config.yaml
model: "image classifier"
dataset: "Sentinel-2 satellite tiles (TerraMesh)"
train_examples: 145000
image_size: 32
crop_scale_min: 0.7
horizontal_flip: false
translate: 0.06
targets: ["main land cover"]
num_classes: 9
arch: "inception"
norm: "batchnorm"
hidden_act: "gelu"
depths: [4, 4, 4, 4]
kernel_size: 3
stem: "deep"
widths: [128, 256, 512, 1024]
label_smoothing: 0.05
loss: "cross_entropy"
init: "trunc_normal_002"
optimizer: "adamw"
learning_rate: 0.0037
beta1: 0.9
beta2: 0.95
eps: 1e-10
max_steps: 6000
batch_size: 256
epochs: 10.6
lr_schedule: "linear"
final_lr_fraction: 0.1
warmup_steps: 300
weight_decay: 0.2
Rows from block 9 of a small image classifier, named by matrix and row number. Each number is 500 + 25 x the weight over its row's rms, rounded and kept within 0 to 999. All counts start at 0. Numbers have three digits each.
After each channel's rows are labels from the 100 images, of 14848, where the channel reaches its highest value: "lies over" is the class under the peak; "responds to" is what is common among them. Only what is clearly more common there than usual is listed. The data: Sentinel-2 satellite tiles (TerraMesh).
# r30: branch 2 reduce pointwise conv (model.blocks.9.r3.0.weight, 128x512x1x1), inputs 301-343

r30.99:521494506522559489435485489519435515529522527426523516544499456492501451495514491501483535508497491495514508501494502479498503484
lies over: snow or ice
responds to: snow or ice; main land cover: snow or ice

r30.86:425490513519493518528475594521479506493576506479445551517480473506501471471509513493510496505493496505472495472491483497466502464
lies over: water
responds to: water; main land cover: water

r30.92:520489509521542487432476486528430508539517525421528523545503450495500446507520485506494546515496497493523511511510507491510505479
lies over: snow or ice
responds to: snow or ice; main land cover: snow or ice

r30.11:542516517514492490516507439478548505453479537521515472469501497518520498511520487566518514525504535508514520519524520508512517504
lies over: snow or ice
responds to: snow or ice; main land cover: snow or ice

r30.95:528491520512525505525495527512515493499540528519513512467492529447447529492462524476492513487498454434502445501516526516499449526
lies over: snow or ice
responds to: snow or ice; main land cover: snow or ice

r30.22:523504512505561514511496496521487485522527523486524520492470502467484501464510502481489481493489469449478497476481487484461496501
lies over: water
responds to: water; main land cover: water

r30.7:532492507515501469450478457525463509519491537450518506530509442506501437519523481535513554524506516492531517520534522506525503468
lies over: snow or ice
responds to: snow or ice; main land cover: snow or ice

r30.13:524489505511487469451477465525466502513495528451521506527503443506505441514527478538515546527501518493524517515536516509520508470
lies over: snow or ice
responds to: snow or ice; main land cover: snow or ice

r30.116:539458517521507464507465509496428510515511533438501480571521478498487475517502507499505539512526492490528499522525491502521497491
lies over: water
responds to: water; main land cover: water

r30.44:516492507520559490428484493523425515536523524416526519549496461495502455495514493499481531512497493499513509500496494477496504488
lies over: snow or ice
responds to: snow or ice; main land cover: snow or ice

r30.17:525489509519520473434475474526452504526510530438521516529500443495502443508523479513497552519495502492526514510520510495514507475
lies over: snow or ice
responds to: snow or ice; main land cover: snow or ice

r30.70:528491508516505471443474463527460507521499533445520508532508440503501439515525480530508553521503512492530515519529518503522505469
lies over: snow or ice
responds to: snow or ice; main land cover: snow or ice

r30.113:533494508513498468461481456509480500498494538464511495509509445506503444517522480539512542523504515492530516521530512503523506467
lies over: snow or ice
responds to: snow or ice; main land cover: snow or ice

r30.6:563486522531540499515484482542459489533508537450535521480479485493499486476496485517487495497491503482491508488486461471477503492
lies over: water
responds to: water; main land cover: water

r30.118:522490508519529483430475481531441505535513525429530521542501446497501441507522484512499547517494501493522513510516509496514504477
lies over: snow or ice
responds to: snow or ice; main land cover: snow or ice

r30.52:536495501507528462450475438506480519499487540467506484519502439505506437510523472529511542529501517503524521514517507492515509466
lies over: snow or ice
responds to: snow or ice; main land cover: snow or ice

r30.0:533491509517518472439477467526461504521504535446521510525502441499502438513525478520505554521500506491525516514526517503518504472
lies over: snow or ice
responds to: snow or ice; main land cover: snow or ice

r30.64:538494501502486470481481438503503500477473533487514484496510462510506460515524481546526532531504525496523517521529518508519507474
lies over: snow or ice
responds to: snow or ice; main land cover: snow or ice

r30.4:449513473481447510527506515479531488472500488521450497449467487536564486463523484467523434526488535572465544463492469491460542491
lies over: crops
responds to: crops; built area; main land cover: crops

r30.54:538497506509503465466476435504493515489478541477509480517506452510506450513522477545517542532506524500527521519525514499517506472
lies over: snow or ice
responds to: snow or ice; main land cover: snow or ice

r30.96:453482504504470519546471558535484465510547517485446532482477457500483460471492505496524484502488504470470481469510496513467478454
lies over: water
responds to: water; main land cover: water

r30.60:493495530526523531524493564529532499504576516534499535485494535479476538497486530511496507497503480447490468493517532516499483526
lies over: snow or ice
responds to: snow or ice; main land cover: snow or ice

r30.15:516490501515551490430477486526418512537513523409525523547499460497502456500517487499488535515492494497519509506503500485505505488
lies over: snow or ice
responds to: snow or ice; main land cover: snow or ice

r30.26:525487511521532480432473486536438511540510529430525522548512449499496447516520485513501570515502501487535510522524525505524499475
lies over: snow or ice
responds to: snow or ice; main land cover: snow or ice

r30.14:528514508510452494520502435495519504463464536497523483496501493533518493509527484571532520528504542511512525513529520514512520498
lies over: snow or ice
responds to: snow or ice; main land cover: snow or ice

r30.25:485502522514487499548496523495499507505519518503462477498476450517497454471501490513524517505482522494480504472496504524469497445
lies over: water
responds to: water; main land cover: water

r30.119:478469520519506458510477488486479525512486511480451482489510518525490517510521484538534570519496533489537510524500509516512504511
lies over: water
responds to: water; main land cover: water; flooded vegetation

r30.50:535494513520506469455480463518473506510494541458510501521516443504502443522522484539512554522508515491535515528534526510529502468
lies over: snow or ice
responds to: snow or ice; main land cover: snow or ice

r30.36:522488509519525480432470480534438512537505526430523520549513447502498444517523484517504564517501505491530512520526514501523503473
lies over: snow or ice
responds to: snow or ice; main land cover: snow or ice

r30.32:453515477482447506529508504473536489472493489525450486450465492537565489464520480471527435530483539571464543464497479499461541495
lies over: crops
responds to: crops; built area; main land cover: crops

r30.79:553475496497574472499475453502452511513478537444496478523490489492495488487499484518488547504505498497516500506499471484494504503
lies over: water
responds to: water; main land cover: water

r30.112:522487508518521479435470479530441508534508525427526521542506444498499440513523481516501557519498505489530512517525518502519503475
lies over: snow or ice
responds to: snow or ice; main land cover: snow or ice

r30.38:520485500513530486427472478533420512543504521411535525552504453499498450509520481513497547519494500491526511514518511497516504481
lies over: snow or ice
responds to: snow or ice; main land cover: snow or ice

r30.93:469490510504483512547480541526478479520536521483457515482475447507487451470495504495519491503486509474474492473506500514467484445
lies over: water
responds to: water; main land cover: water

r30.65:452503543539528529506496590490515545488598499514470517519492495493482496494497517510504488510494505452488489493508515497493483486
lies over: crops; water
responds to: main land cover: crops; main land cover: water

r30.48:453512471480442504527505506481535488474491497524452496451461491538562488461518477469527436527482536570459542458495475500460539493
lies over: crops
responds to: crops; built area; main land cover: crops

r30.68:536491508516523472441476469529458508522501536451521510534514440505499438520522482531511564520504510489534514525528522506527499467
lies over: snow or ice
responds to: snow or ice; main land cover: snow or ice

r30.108:465494513509472511552484542514493484514533520498445500486476454509491456471497502504518502497487512486476496472502507526468489450
lies over: water
responds to: water; main land cover: water

r30.40:536510517513478489515497436485539502453471534512518472474500496523516496510521484570525519526499542509514523518525519508513516502
lies over: snow or ice
responds to: snow or ice; main land cover: snow or ice

r30.98:542511514515484485504500432486532505456476538506516474479504489517514490516522482563520525525506534503519521521527520511520514497
lies over: snow or ice
responds to: snow or ice; main land cover: snow or ice

r30.121:535495510519493471463486455520476504511483542463511499522517449509500447523521487545519552524512521490533518525536527512527501468
lies over: snow or ice
responds to: snow or ice; main land cover: snow or ice

r30.62:446501542533529529510495593495522541491600499517473519520493504493485504497495522516503490510496507454493489498510517499495486493
lies over: crops; water
responds to: main land cover: crops; main land cover: water

r30.47:432489522516500535508478599504504542490588505507461537534481503489488505480493516495506485512490491475475484477505496496480487493
lies over: water
responds to: main land cover: water

r30.56:537457510514537461504463505499414507525509536428496487565508484494493481501500506498504537511517491493516499511510485494506499500
lies over: water
responds to: water; main land cover: water

r30.24:525486500505485469447471453525460508517486532445520506535506443505503440514526480536512548526502515495525521516533518502520506470
lies over: snow or ice
responds to: snow or ice; main land cover: snow or ice

r30.115:540502509507480476493492439490517503467477538496515479492511477513509477522521485561517531527508527497531518527529517507525513487
lies over: snow or ice
responds to: snow or ice; main land cover: snow or ice

r30.72:445517478478459503517515483463513542470472455487493479519513523545525523509512530543508500503529536540508530511494504497505528524
lies over: snow or ice
responds to: snow or ice; main land cover: snow or ice

r30.77:519495508521564491434487493520433515529525526427524515545496458492502454492514496502480529507497489496510508500490492471492504488
lies over: snow or ice
responds to: snow or ice; main land cover: snow or ice

r30.61:459512468474451505517504506487523482480495486515459502446469479535561477464521492459518429524497532569462543464489457487457540484
lies over: crops
responds to: crops; main land cover: crops; built area

r30.127:528490504510489470454475460523466506517492534450514503530510443505501440518526480539513553525505516493530516522536523508523505469
lies over: snow or ice
responds to: snow or ice; main land cover: snow or ice

r30.87:523484497516544486428475483529421512538508523415531524548502452498497449505520484506495545514494498490522511510512503492510503481
lies over: snow or ice
responds to: snow or ice; main land cover: snow or ice

r30.12:538498506508484472478486441505499502482479538479513487502511460510504459521524483552520540525508523493528520524531522509524507474
lies over: snow or ice
responds to: snow or ice; main land cover: snow or ice

r30.5:562473524535556489511475485536453509538494538443527518509495494494493491486500491501483524490509497489503504501486475471490503504
lies over: water
responds to: water; main land cover: water

r30.94:500465489500564488469469524524404523557517507421513531578510492491501489500497503486500541505507481502518494511507483488502499502
lies over: snow or ice
responds to: snow or ice; main land cover: snow or ice

r30.49:540515519520497497519508434477554512449475539526515472470491499524525498503520483561523505535498541515502526509524519512506523503
lies over: snow or ice
responds to: snow or ice; main land cover: snow or ice