config.yaml
arch: "inception"
num_classes: 9
activation: "gelu"
depths: [4, 4, 4, 4]
optimizer: "adamw"
batch_size: 256
Rows from block 8 of a small image classifier, named by matrix and row number. Rows with one number belong to one channel. Each number is 500 + 40 x the weight over its row's rms, rounded and kept within 0 to 999. All counts start at 0. Numbers have three digits each.
After each channel's rows are labels from the 100 images, of 14848, where the channel reaches its highest value: "strongest on" is what is common among them. Only what is clearly more common there than usual is listed. The data: Sentinel-2 satellite tiles (TerraMesh). In brackets: how many of the 100.
# r30: branch 2 reduce pointwise conv (model.blocks.8.r3.0.weight, 128x256x1x1), inputs 0-127
# b30: branch 2 3x3 conv (model.blocks.8.b3.0.weight, 192x128x3x3, transposed, each kernel summed), outputs 0-95

r30.76:492472502451597492508501493437456486476505454476414432497483471463461412489490465482464465516563429567485494570491475476569576593460497463462453451475465485442451496498471451463512464596570599471537503474479447461439426506530480446431524470563496551523506527579526408538495501582497531544497518568485497491480501446363575513508537465470470542567516543580486451474533514488504551544462
b30.76:553488491479495558579555565485518516471534549465461566514543548469536545479591482530566493476480482475484548518509545477553599552568512470441456553557555513500553468482455482473560557554531553461503563504478525494507520502549536526478462491508434486546476489566543554480450539526480481505
strongest on: main land cover: crops (48); main land cover: rangeland (41)

r30.53:489520522547484494517525490511535501499541539520529603506510514517519546538470522498519536509447527487497514489490512518490488484529488510526539526513536533542522506528510493541515533485447480581479512485557592456568522490532553473525482444564550490484565489496526419529459359557454439474524470551494490460487590458543429551576497586513479491486515500512496584398456453465552436511435
b30.53:499502581534494505473482473551476521552460474576555466566502468576457474491465527515444576543546522557549465525519470567457474489472529516538563447473471530481466535543552495560463484471463459556496480534549516533545478493475457492545558570463517547519548542476498472493513464531556543457
strongest on: main land cover: crops (49)

r30.119:505547570511499496628573506510515510511634522569492505609435533511512479578473531483524479497524499499515585499513539510494495503546561512534525501545546571513509605568519556542522545498526503508504594471499458563517514548464442536512538549511540565487521490575504549470487507487502490545539490472565573459471577525522515474456438548489529505467582575531522422512532549601540496487499
b30.119:431459488498427503468432470489485445474502432467474490497440486476500482406504491444514488484488493463474459448447485468500501423493447428457456536467483451495437477483449490456497488481506501472448445481487447487512425505464498392491477487580444487494476483496427502464432593539471488495
strongest on: snow or ice (85); main land cover: snow or ice (65)

r30.28:521536568511500511596565516514514521509610517556502494578446527509512481568464528492520485505516506499523566499522534515498497503540549509524525502539538557517509577564516565538521538498516504511486582469487474581513530564479459554516559553519550578495533488551513568484491509501511497531547498496567583470480583530525492489477457546506538489468599556538524440505520554596541498492509
b30.28:437443487503429506474435463487500445486520431484488495497444481490521470398517481437523490494498482480471463443445475486509515433491448419473469543465477452505426489494462478474497477477519505488436450479496445493506427511461519398498491486586435483496491480507431513451431589538487496502
strongest on: snow or ice (81); main land cover: snow or ice (59)

r30.126:488524523544484492520527490515538502502537541522541601509513516517518550538472523498524534511445531488497514486492512519491489481528492511526541529513537534540519512527510492538517534481448483578487506486549593448568525486536557474525483445560549492489570490491528407533458356557446438478532471559490493463482584465532426553578498586508480490482516492507488588408459454458548435513435
b30.126:501500581532497503473485475550475523553458475577554463566503470576454479494461523516445576542545519558550463526522475569454469492468530520539563446473473532479468535542553493562462488475464454555498481532547517532544482493476454496543557571462523545517547541473502468490517464530556541456
strongest on: main land cover: crops (51)

r30.63:519515545494503506566538516487499521489584499531481498545411506490494470549411505491503470500541483502521542500519517514497493507519534492505505476513516532508496550544497576520507515509536505529464563484496522601546561577483496559526565570537581564500528494516527617489480497504507507511535516509605573477496646564541457497513449597515544503463602545542543489499493521584534490483522
b30.63:431442511519421506463430439490526439509532426501499472521445467496535459417523474433531518522523473516474460444441460514490527429476444424479517535456465449504432508523512466511470472455531482499432442477525445495512436490459532419523498517548434482505522476523427516448434543527523520508
strongest on: snow or ice (68); main land cover: snow or ice (46)

r30.30:433480477451473433511495418487464447445517459484464421506383467450456431494485473417466441440508474471450489468442466465474473471477469463469456476479470482457467504484457528463432467489504473422472541496511473514462492513523470558553465555397497597495397457550501609430541572460579516577496477440531580504580495542513466502476441495600517576428530539468515434447509509508457503525551
b30.30:488504434454459511537501512451491458445538506471485559433486537469539538485522472478533431440442471445444537466454543441543539500539449449483436525527534453542502445440446499444560537529519550487488513471445478477486492488513538482444484436510461460506444462515483518504480495486446440544
strongest on: snow or ice (56); main land cover: snow or ice (38); main land cover: water (32)

r30.43:495484473449510501489472501402456492510486459486376382490464494501499385468478489501495467454531397520490491518494499483518514513467504510486454384492462471450496496465503504457476482508524512505460478573522492547480534511547524482515466567468486508567490514485527510536551485534562544447449540538495501544559486590507482516483520519576513492508496511480494465546473453440506526519562
b30.43:520497384450500475519534538469557504456536534470469493445518496464534476491519475494480397453447486457471479483502471461507522527506501477470466490499495498537533454453464488459470480466538487473488525469444501479425471483549534517449469423468455459465451470493516482490463468466454452523
strongest on: trees (95); main land cover: trees (51)

r30.56:483476450460475488495463483461465493464504458482452531474451472468466424483461472485470449490470456480495483482485476516486483472467470462471462462473467466470458481459470490466497474476476473487430505456477519504471474518552474543555458491462516569480469447468518542502506459465526454481482470462502530500545492482510421520516484500576490487451485462488523511437461481470481447545494
b30.56:468465439537421489479493491441507421475410492511507468482469486521404483466416404477421463508521409467432493467420481484464442482486426430476491421491488423464491494497476435467482461488447472507471480460538463477520477494475402450529509457511466448506499444436464459460452514527497518394
strongest on: water (81); main land cover: water (73)

r30.48:484522502512496490537518487499507494488556517528495591515478506504504485534492512492510483499452503498493529499486511515502500492511492495521517491510525526512505525504500515520499532496456494556488536447539605500528517503557534488534449442540569506481521463509531480526471420522496415502508462526503504481517572462535457568591516550516475474483472496518512585403457466521520427530441
b30.48:485476568559458507485477469526510487541457470577545474572485481586453481457475479482462571555566475542518487496484480555470490482484498462500548450490485497458461540555523445537474484490485472546486489511577491511533494497473453469567554564476479522529554514507485495455470477543559560456
strongest on: snow or ice (65); main land cover: snow or ice (44)

r30.115:515525553498503505583550513495503515497604504541488499562420514498500473558435515483509468489536494498516558501516523511496496508529542497513511484523524542511501567553507582525503524506531505522471582478498504604542547582477479555523558564529568574497530491536521601485487504498515500515540509500595580473493629555536469489489448582514538486465598551543543464501501537600538482487518
b30.115:430436500516417505469432450489519434493530427487491479513445475488530464404517471433532502510510472495470463444435467494494518427484439422464492539464473444504431496510482464488480473468535489491433447480511445495513433496464529408512491500562432484503507479518426511440430555532506510511
strongest on: snow or ice (77); main land cover: snow or ice (52)

r30.120:499487471460505503483476500393469495501490470489383414492450493500499406475450488498495472443520394510496486509499495491509505505479498503488465375491471473471501491472499529468462486498513506497445492552528535551489528527569538506533456551473487528563494507462517528542540462534568525445449528543494519528573495578524446547517539510602512496500509504487513511532481448446506505523563
b30.120:524477390463499462499524510485601524470560513517505476461523468508556444469533472470486403476470480469489440478526440479506530523480519463493506499459464516558511461471484478470446451421570474512456504475474507493412432501533556514478508436479445467447470480509520483475449472470476474548
strongest on: trees (96); main land cover: trees (70)

r30.50:457457457432476455491470451485443464433498436464457422483415449429430437466459452442445428458520471477465471475459447473476474478451460443445437479460449459448444482457442518448452448491522478433466528510509459538457502508519472543536482568406488584504415473537505612439549581461579529559503478458542562509575486557508452498459450492589516553448535532474520406486501499513481518515549
b30.50:492516435448468507545507524458496469443533519478494566434492545478534544496531479488535431439438481445452542475462547439548547504542464470497436529532540466533514438438449511445554541525516555494494517479443485482484495504524532490441492436512463466503439468524490521517477502489441438536
strongest on: water (66); main land cover: water (48); clouds (36)

r30.33:503522511524475498522518498481522510503538525523497565515473515513518502529473519499517512493458490482509520482505517526484480470521505509522525488516527525525516515516512516524513527472457473575474502479558631483577533493558577472551466471544550502494546483478526443526486364556487439495502491570472516495523588515551416577594517589536471477479519476499491611442443437423531434536463
b30.33:507469571531493487478478453537505524541468462573539465572502463571461469466474495484431576544553494549547439504525466567470491493460530497521567439458466530485455534543543460553458477460483461542478482512562504519516459491475462492554544571463501525500548524473505464456495484529557546465
strongest on: crops (66); main land cover: crops (54)

r30.9:495471501455575495501496496437459488477504459476419423498485467463461415485488469487463474511583428555486490553490471476547556577464494469462454451472466485444458492497468456466510465584587578464538490489483440454437430500529487435427520471564488543529511537581521398531501504585502541551490525569480494509482499456364581504505531450468474539581517538580486450483536521479493552540478
b30.9:551489486485506552581555564479509515479530552462456572510543551466531547484591479530563483480484482481479552519509545478555598557571508478442457552558558507492558476485462479477565556555524554457505567499481525487499524502554533526483460480502434481538482486567538554481453530514484487500
strongest on: crops (72); built area (62); main land cover: crops (57)

r30.26:514543572508500505613573511509513516510628520563493499593432530512511476575459530486524482499517503497520574500518537515494498504539556510529524498544542565515510593571519569541519540501519502511487583471492477578520528563474458547516550553515544571493533491544514568479488502500508493526544500486573576470481592532529492481476450555498529491459592548538531439506519550601540494489509
b30.26:431446492506425508470429460493498443485515428482488490500442485487515474401515485437522493495499486477475462445447478483505513424492446424470470540468483453497426486494463482472495482479517503486439445483498446496515424504460514394499489492583434489497491487508426512455428584540486497504
strongest on: snow or ice (79); main land cover: snow or ice (57)

r30.34:493519515534484494521525488505526501500535528523525584514497516516516525535480521499516523499444516487500516486495512520487485477523496508523533517513531528532517514522506494533519527476445479582483502477547608444579528482544560470536472459552556489487562486492526407527466343556455430487532476558492502474497590486541427561585496589514476495471512481501488598411458440435541432518443
b30.34:499488577531494497472482471544480520552457473580553460570500465579452474489457511509436575541545509555547451520518470567451470489458527516532560440468468528479466533541549478559454484468467449554491480526549512528540474491478453493545556568461516539512547534468499464477508467533555542452
strongest on: main land cover: crops (50)

r30.55:495481480442514497493483498401450485485500456482387373497445480480478382473475478488476445444540398517485490514492483473515510515465485489475451382485464477447481492474483528459462473509532515518514517535536498540477538525515510481486483544478506503521473501522540522516499534519518512471482510535521514484522522560511522509493503520530512507526520558482487470535517474498499503496525
b30.55:519490387479492489536537540453569488454560534444437502472522505437560486483551455500542407471473468455449486485487482461515546528516482473422463541517508483549536462471454476454476489484561483443491535460460499464416484500559561517463444424527472442487467452529513530479461501473465472546
strongest on: main land cover: trees (46)

r30.1:513544576510501504613570510514514515510628519560498500593437529512513478572461530490525481500519505497519577498517541512496500502542559511532522501543541564512509591568520565542517543503520503512482588471494479584526526564476458550522551555510545579494531487546510573482492506497512496526546502490574578472483593535529491487474453558504532488461591553541530440506510548600539497493510
b30.1:433443492504424505469431458494498445480513426482488489503443482488514474397513485436519493493497484474479462445447479483502510423489450421471469539466480455500425483491460479470492481478516500486439445483496444497512426508457512392499487492580436488495488486505429508451431583541486496502
strongest on: snow or ice (80); main land cover: snow or ice (58)

r30.102:429487476449476431516498421488468449447521455490464427510382474453460430496494483420471442434503478476445498472438472464476475477477468468472456478486477488460470510479464534466432473494505476426457539486502479509455489511520463562549465548394503598482396445539507605432528553445569507575504471432533576497571495532507455500483441498596512569419529529466514437428493507517446489520542
b30.102:491498438461455515542498513450500459439545506467485565439491534468546531480531459475543438441447460440440535465453536438541544501538452443485437533523535453548497436443441488440559529528529549486488516468451479479487489500516544481448482441515456457510442460524483524497475498494446443552
strongest on: snow or ice (52); main land cover: water (37)

r30.54:507510539488498501568529505479499504481586493520475496545404499486486464543413499478496465483545481502508535501506507496496493507520524486497502467509511521507497551541489577517490506509538504533459565488497523594550563574473499553519550573534580554502524495525518612487476499494506507506534516498606574474495656570545458489512442607510542511460602553531542485485490523594529484481524
b30.54:433438504521424505465435447485536433505540429500496473523447466496542456423524464437540513520522464511462459447437457507490529433472439430466508542456463441509437506520505460505471471454542479500431445471521447487505439487465541428520498513555440472504520467524430520443440541526518518516
strongest on: snow or ice (72); main land cover: snow or ice (47)

r30.32:475445444421492478464447469482433482454460426446453428459470448441439439442463446472446435483533466491480457489479451485487487496436464446439426474455431439442442461450453498432463432500534488431489501552508413560460504500528469526528491573437468565525439516516505600465588593476598576514483513468537543557579441557523495490433470454570519540482531529504535380537497502475483572518570
b30.32:495525434436481510536514526467478476442513521486499557426494543481513544506523497501519429433428498447460541489472545441546539507538470482510439513530539473524519436429453522450548543521500548499500515481433493488486499500519512495435497436502474470495435476517492515528482501479437430519
strongest on: main land cover: trees (43); main land cover: water (42)

r30.77:487454453429498487470450481494437487466460430455467435463494459456455449444472458485456443497536476495488461492487461490495494499439468457446435485463436443446449467454468491439474442503536495424499487573503381571458501485516468517508495567443464555534456541512499593463595589478593595505480513467536521570567437539543508474397466448550521532498516525513539343548487503463485590507566
b30.77:499529441430480513535517526474473479442509524488501555428499546484509550510522504508517433434424504449466544498475549446544537510539476487514445512533542478519520434427459523453547548524495548502506515486430498491495504496517509496435499439496479478497433483518497515531486495475437429516
strongest on: trees (88)

r30.24:483516503518490487535518482504515493486551518524503596515474504501506489534480516491507493495455507493492524494479506516496495486510488500515515498508520525515506519505501517520498526493456488546477531444520591500520506504557523500536444450524556515478510459496528492522474426508497421494501457515507509482518559466529444558581510541521479472477476482517519575418456466507514426534447
b30.24:486467563557468505476475466521497486538428470564534467570484473573425481461445469485438566552564466540517481496485481550467470481476495471494538430483476496442464539551520440534476480490459468536483483509571488512538490487475426469564542556471479519523549512478483480449470476544552555439
strongest on: main land cover: water (35)

r30.108:496538569518513490587561493504517494517594527552483486576442530516517463557483529475524492500529491512496561512500535486510513515540551517530528494541543562507514573560524552538522540509528515495510556466481440537474500550467444524477532542523527564480529481572493507463466510485483493552536493472536568448444546501486530471477465516464520494468582566528506415507528556569542515495477
b30.108:468461477487448508499479508473464460468504470451456518487462486465507485425513504471531476475482501460461463455457490469508503466503455432433439565472486458496468472474431497456517491490496511452448474477478458478501434521481502427479463474608441472495471474499461508468420617538468480483
strongest on: snow or ice (86); main land cover: snow or ice (66)

r30.8:478460457432486479473459474491440484467460436459462440466484464451451445451475461475455445489526474487485465482478463488484481491440471454450439480466440451448447469462466489443470445496526488422504498565503391572461501496530470522531503571445468562528447534518503600461606586483604599518486522469537536579579443546532502484414468438564522540484526528515544355547494512463485592520573
b30.8:496531443431480514534515526470470477444510523486500555426496545482509549512521510506516435430426507450465543496473548444545539510540474485516443512533541476520520436428458530454551545524493548501506515484431495491496503494518510495434498442498482475496432479516493514534488497475438427517
strongest on: trees (89); main land cover: trees (52)

r30.52:490463504462584494492496494453468490473489462463440417487500464460461433484529460493456482510555449567491482567487463479564570584464488463458460469465467479451455484498464437468507454584560589473532503480483446436450420478531481452434506446556517531532498543564531387546503490577495525557491532553438482512479501439408569507500545466466470545571529518571468465474532500455482535540452
b30.52:557483502475505558581559567495513524469527552467463567514551550472527545489581476534544500471473478472496548524517541472550595557564521482449459526557554520493559464476457475469560557556528550463507568510477532498508528489556529534476463499464442496548471498561546542475459498514474475506
strongest on: main land cover: crops (50)

r30.16:513542573512502502610570509513514517510627519562499504588435530511513478576460529482524479498523504500517573501517537514496499507541555511531525505543543564518511590567519567542516542502521506510484584472493479584521526567478459548521549555517548573493530489547511573475493508493510496526541501489575579467481596536528493485476454559501534489461591554541530439506510552600539493495508
b30.16:432445493505424505469431460491499447482515426480486488503444482486515473396513484437521495492497483476476463446448479481500510424492450420465469540466479456501427483493458479469491479476517500484439445482497446496512425506460514395499488491580435488498489486506429507452426585542487496503
strongest on: snow or ice (81); main land cover: snow or ice (59)

r30.101:487473466438513492483469493395445483487478449474373376480448476477476370460493474487472446439537393520481481519487482468516516518449488482471444378477453462431477482461482474445467466508539516524525503532519467508496530491516493479497462524481513497518456500530548484534508538514516508480464513517487509502515510541495535496466493505518509526525518542479467457523529448450478504518521
b30.101:519491399460493488536535537462529489444524531432429499467520508427522505477520462503511416453452472449454486491489498449498523525516483471419443507521512481522533455453443476448481511496528479432493535468443501469430482475555523513446431431490463453485449462507513494480455483472450451526
strongest on: trees (91); main land cover: trees (45)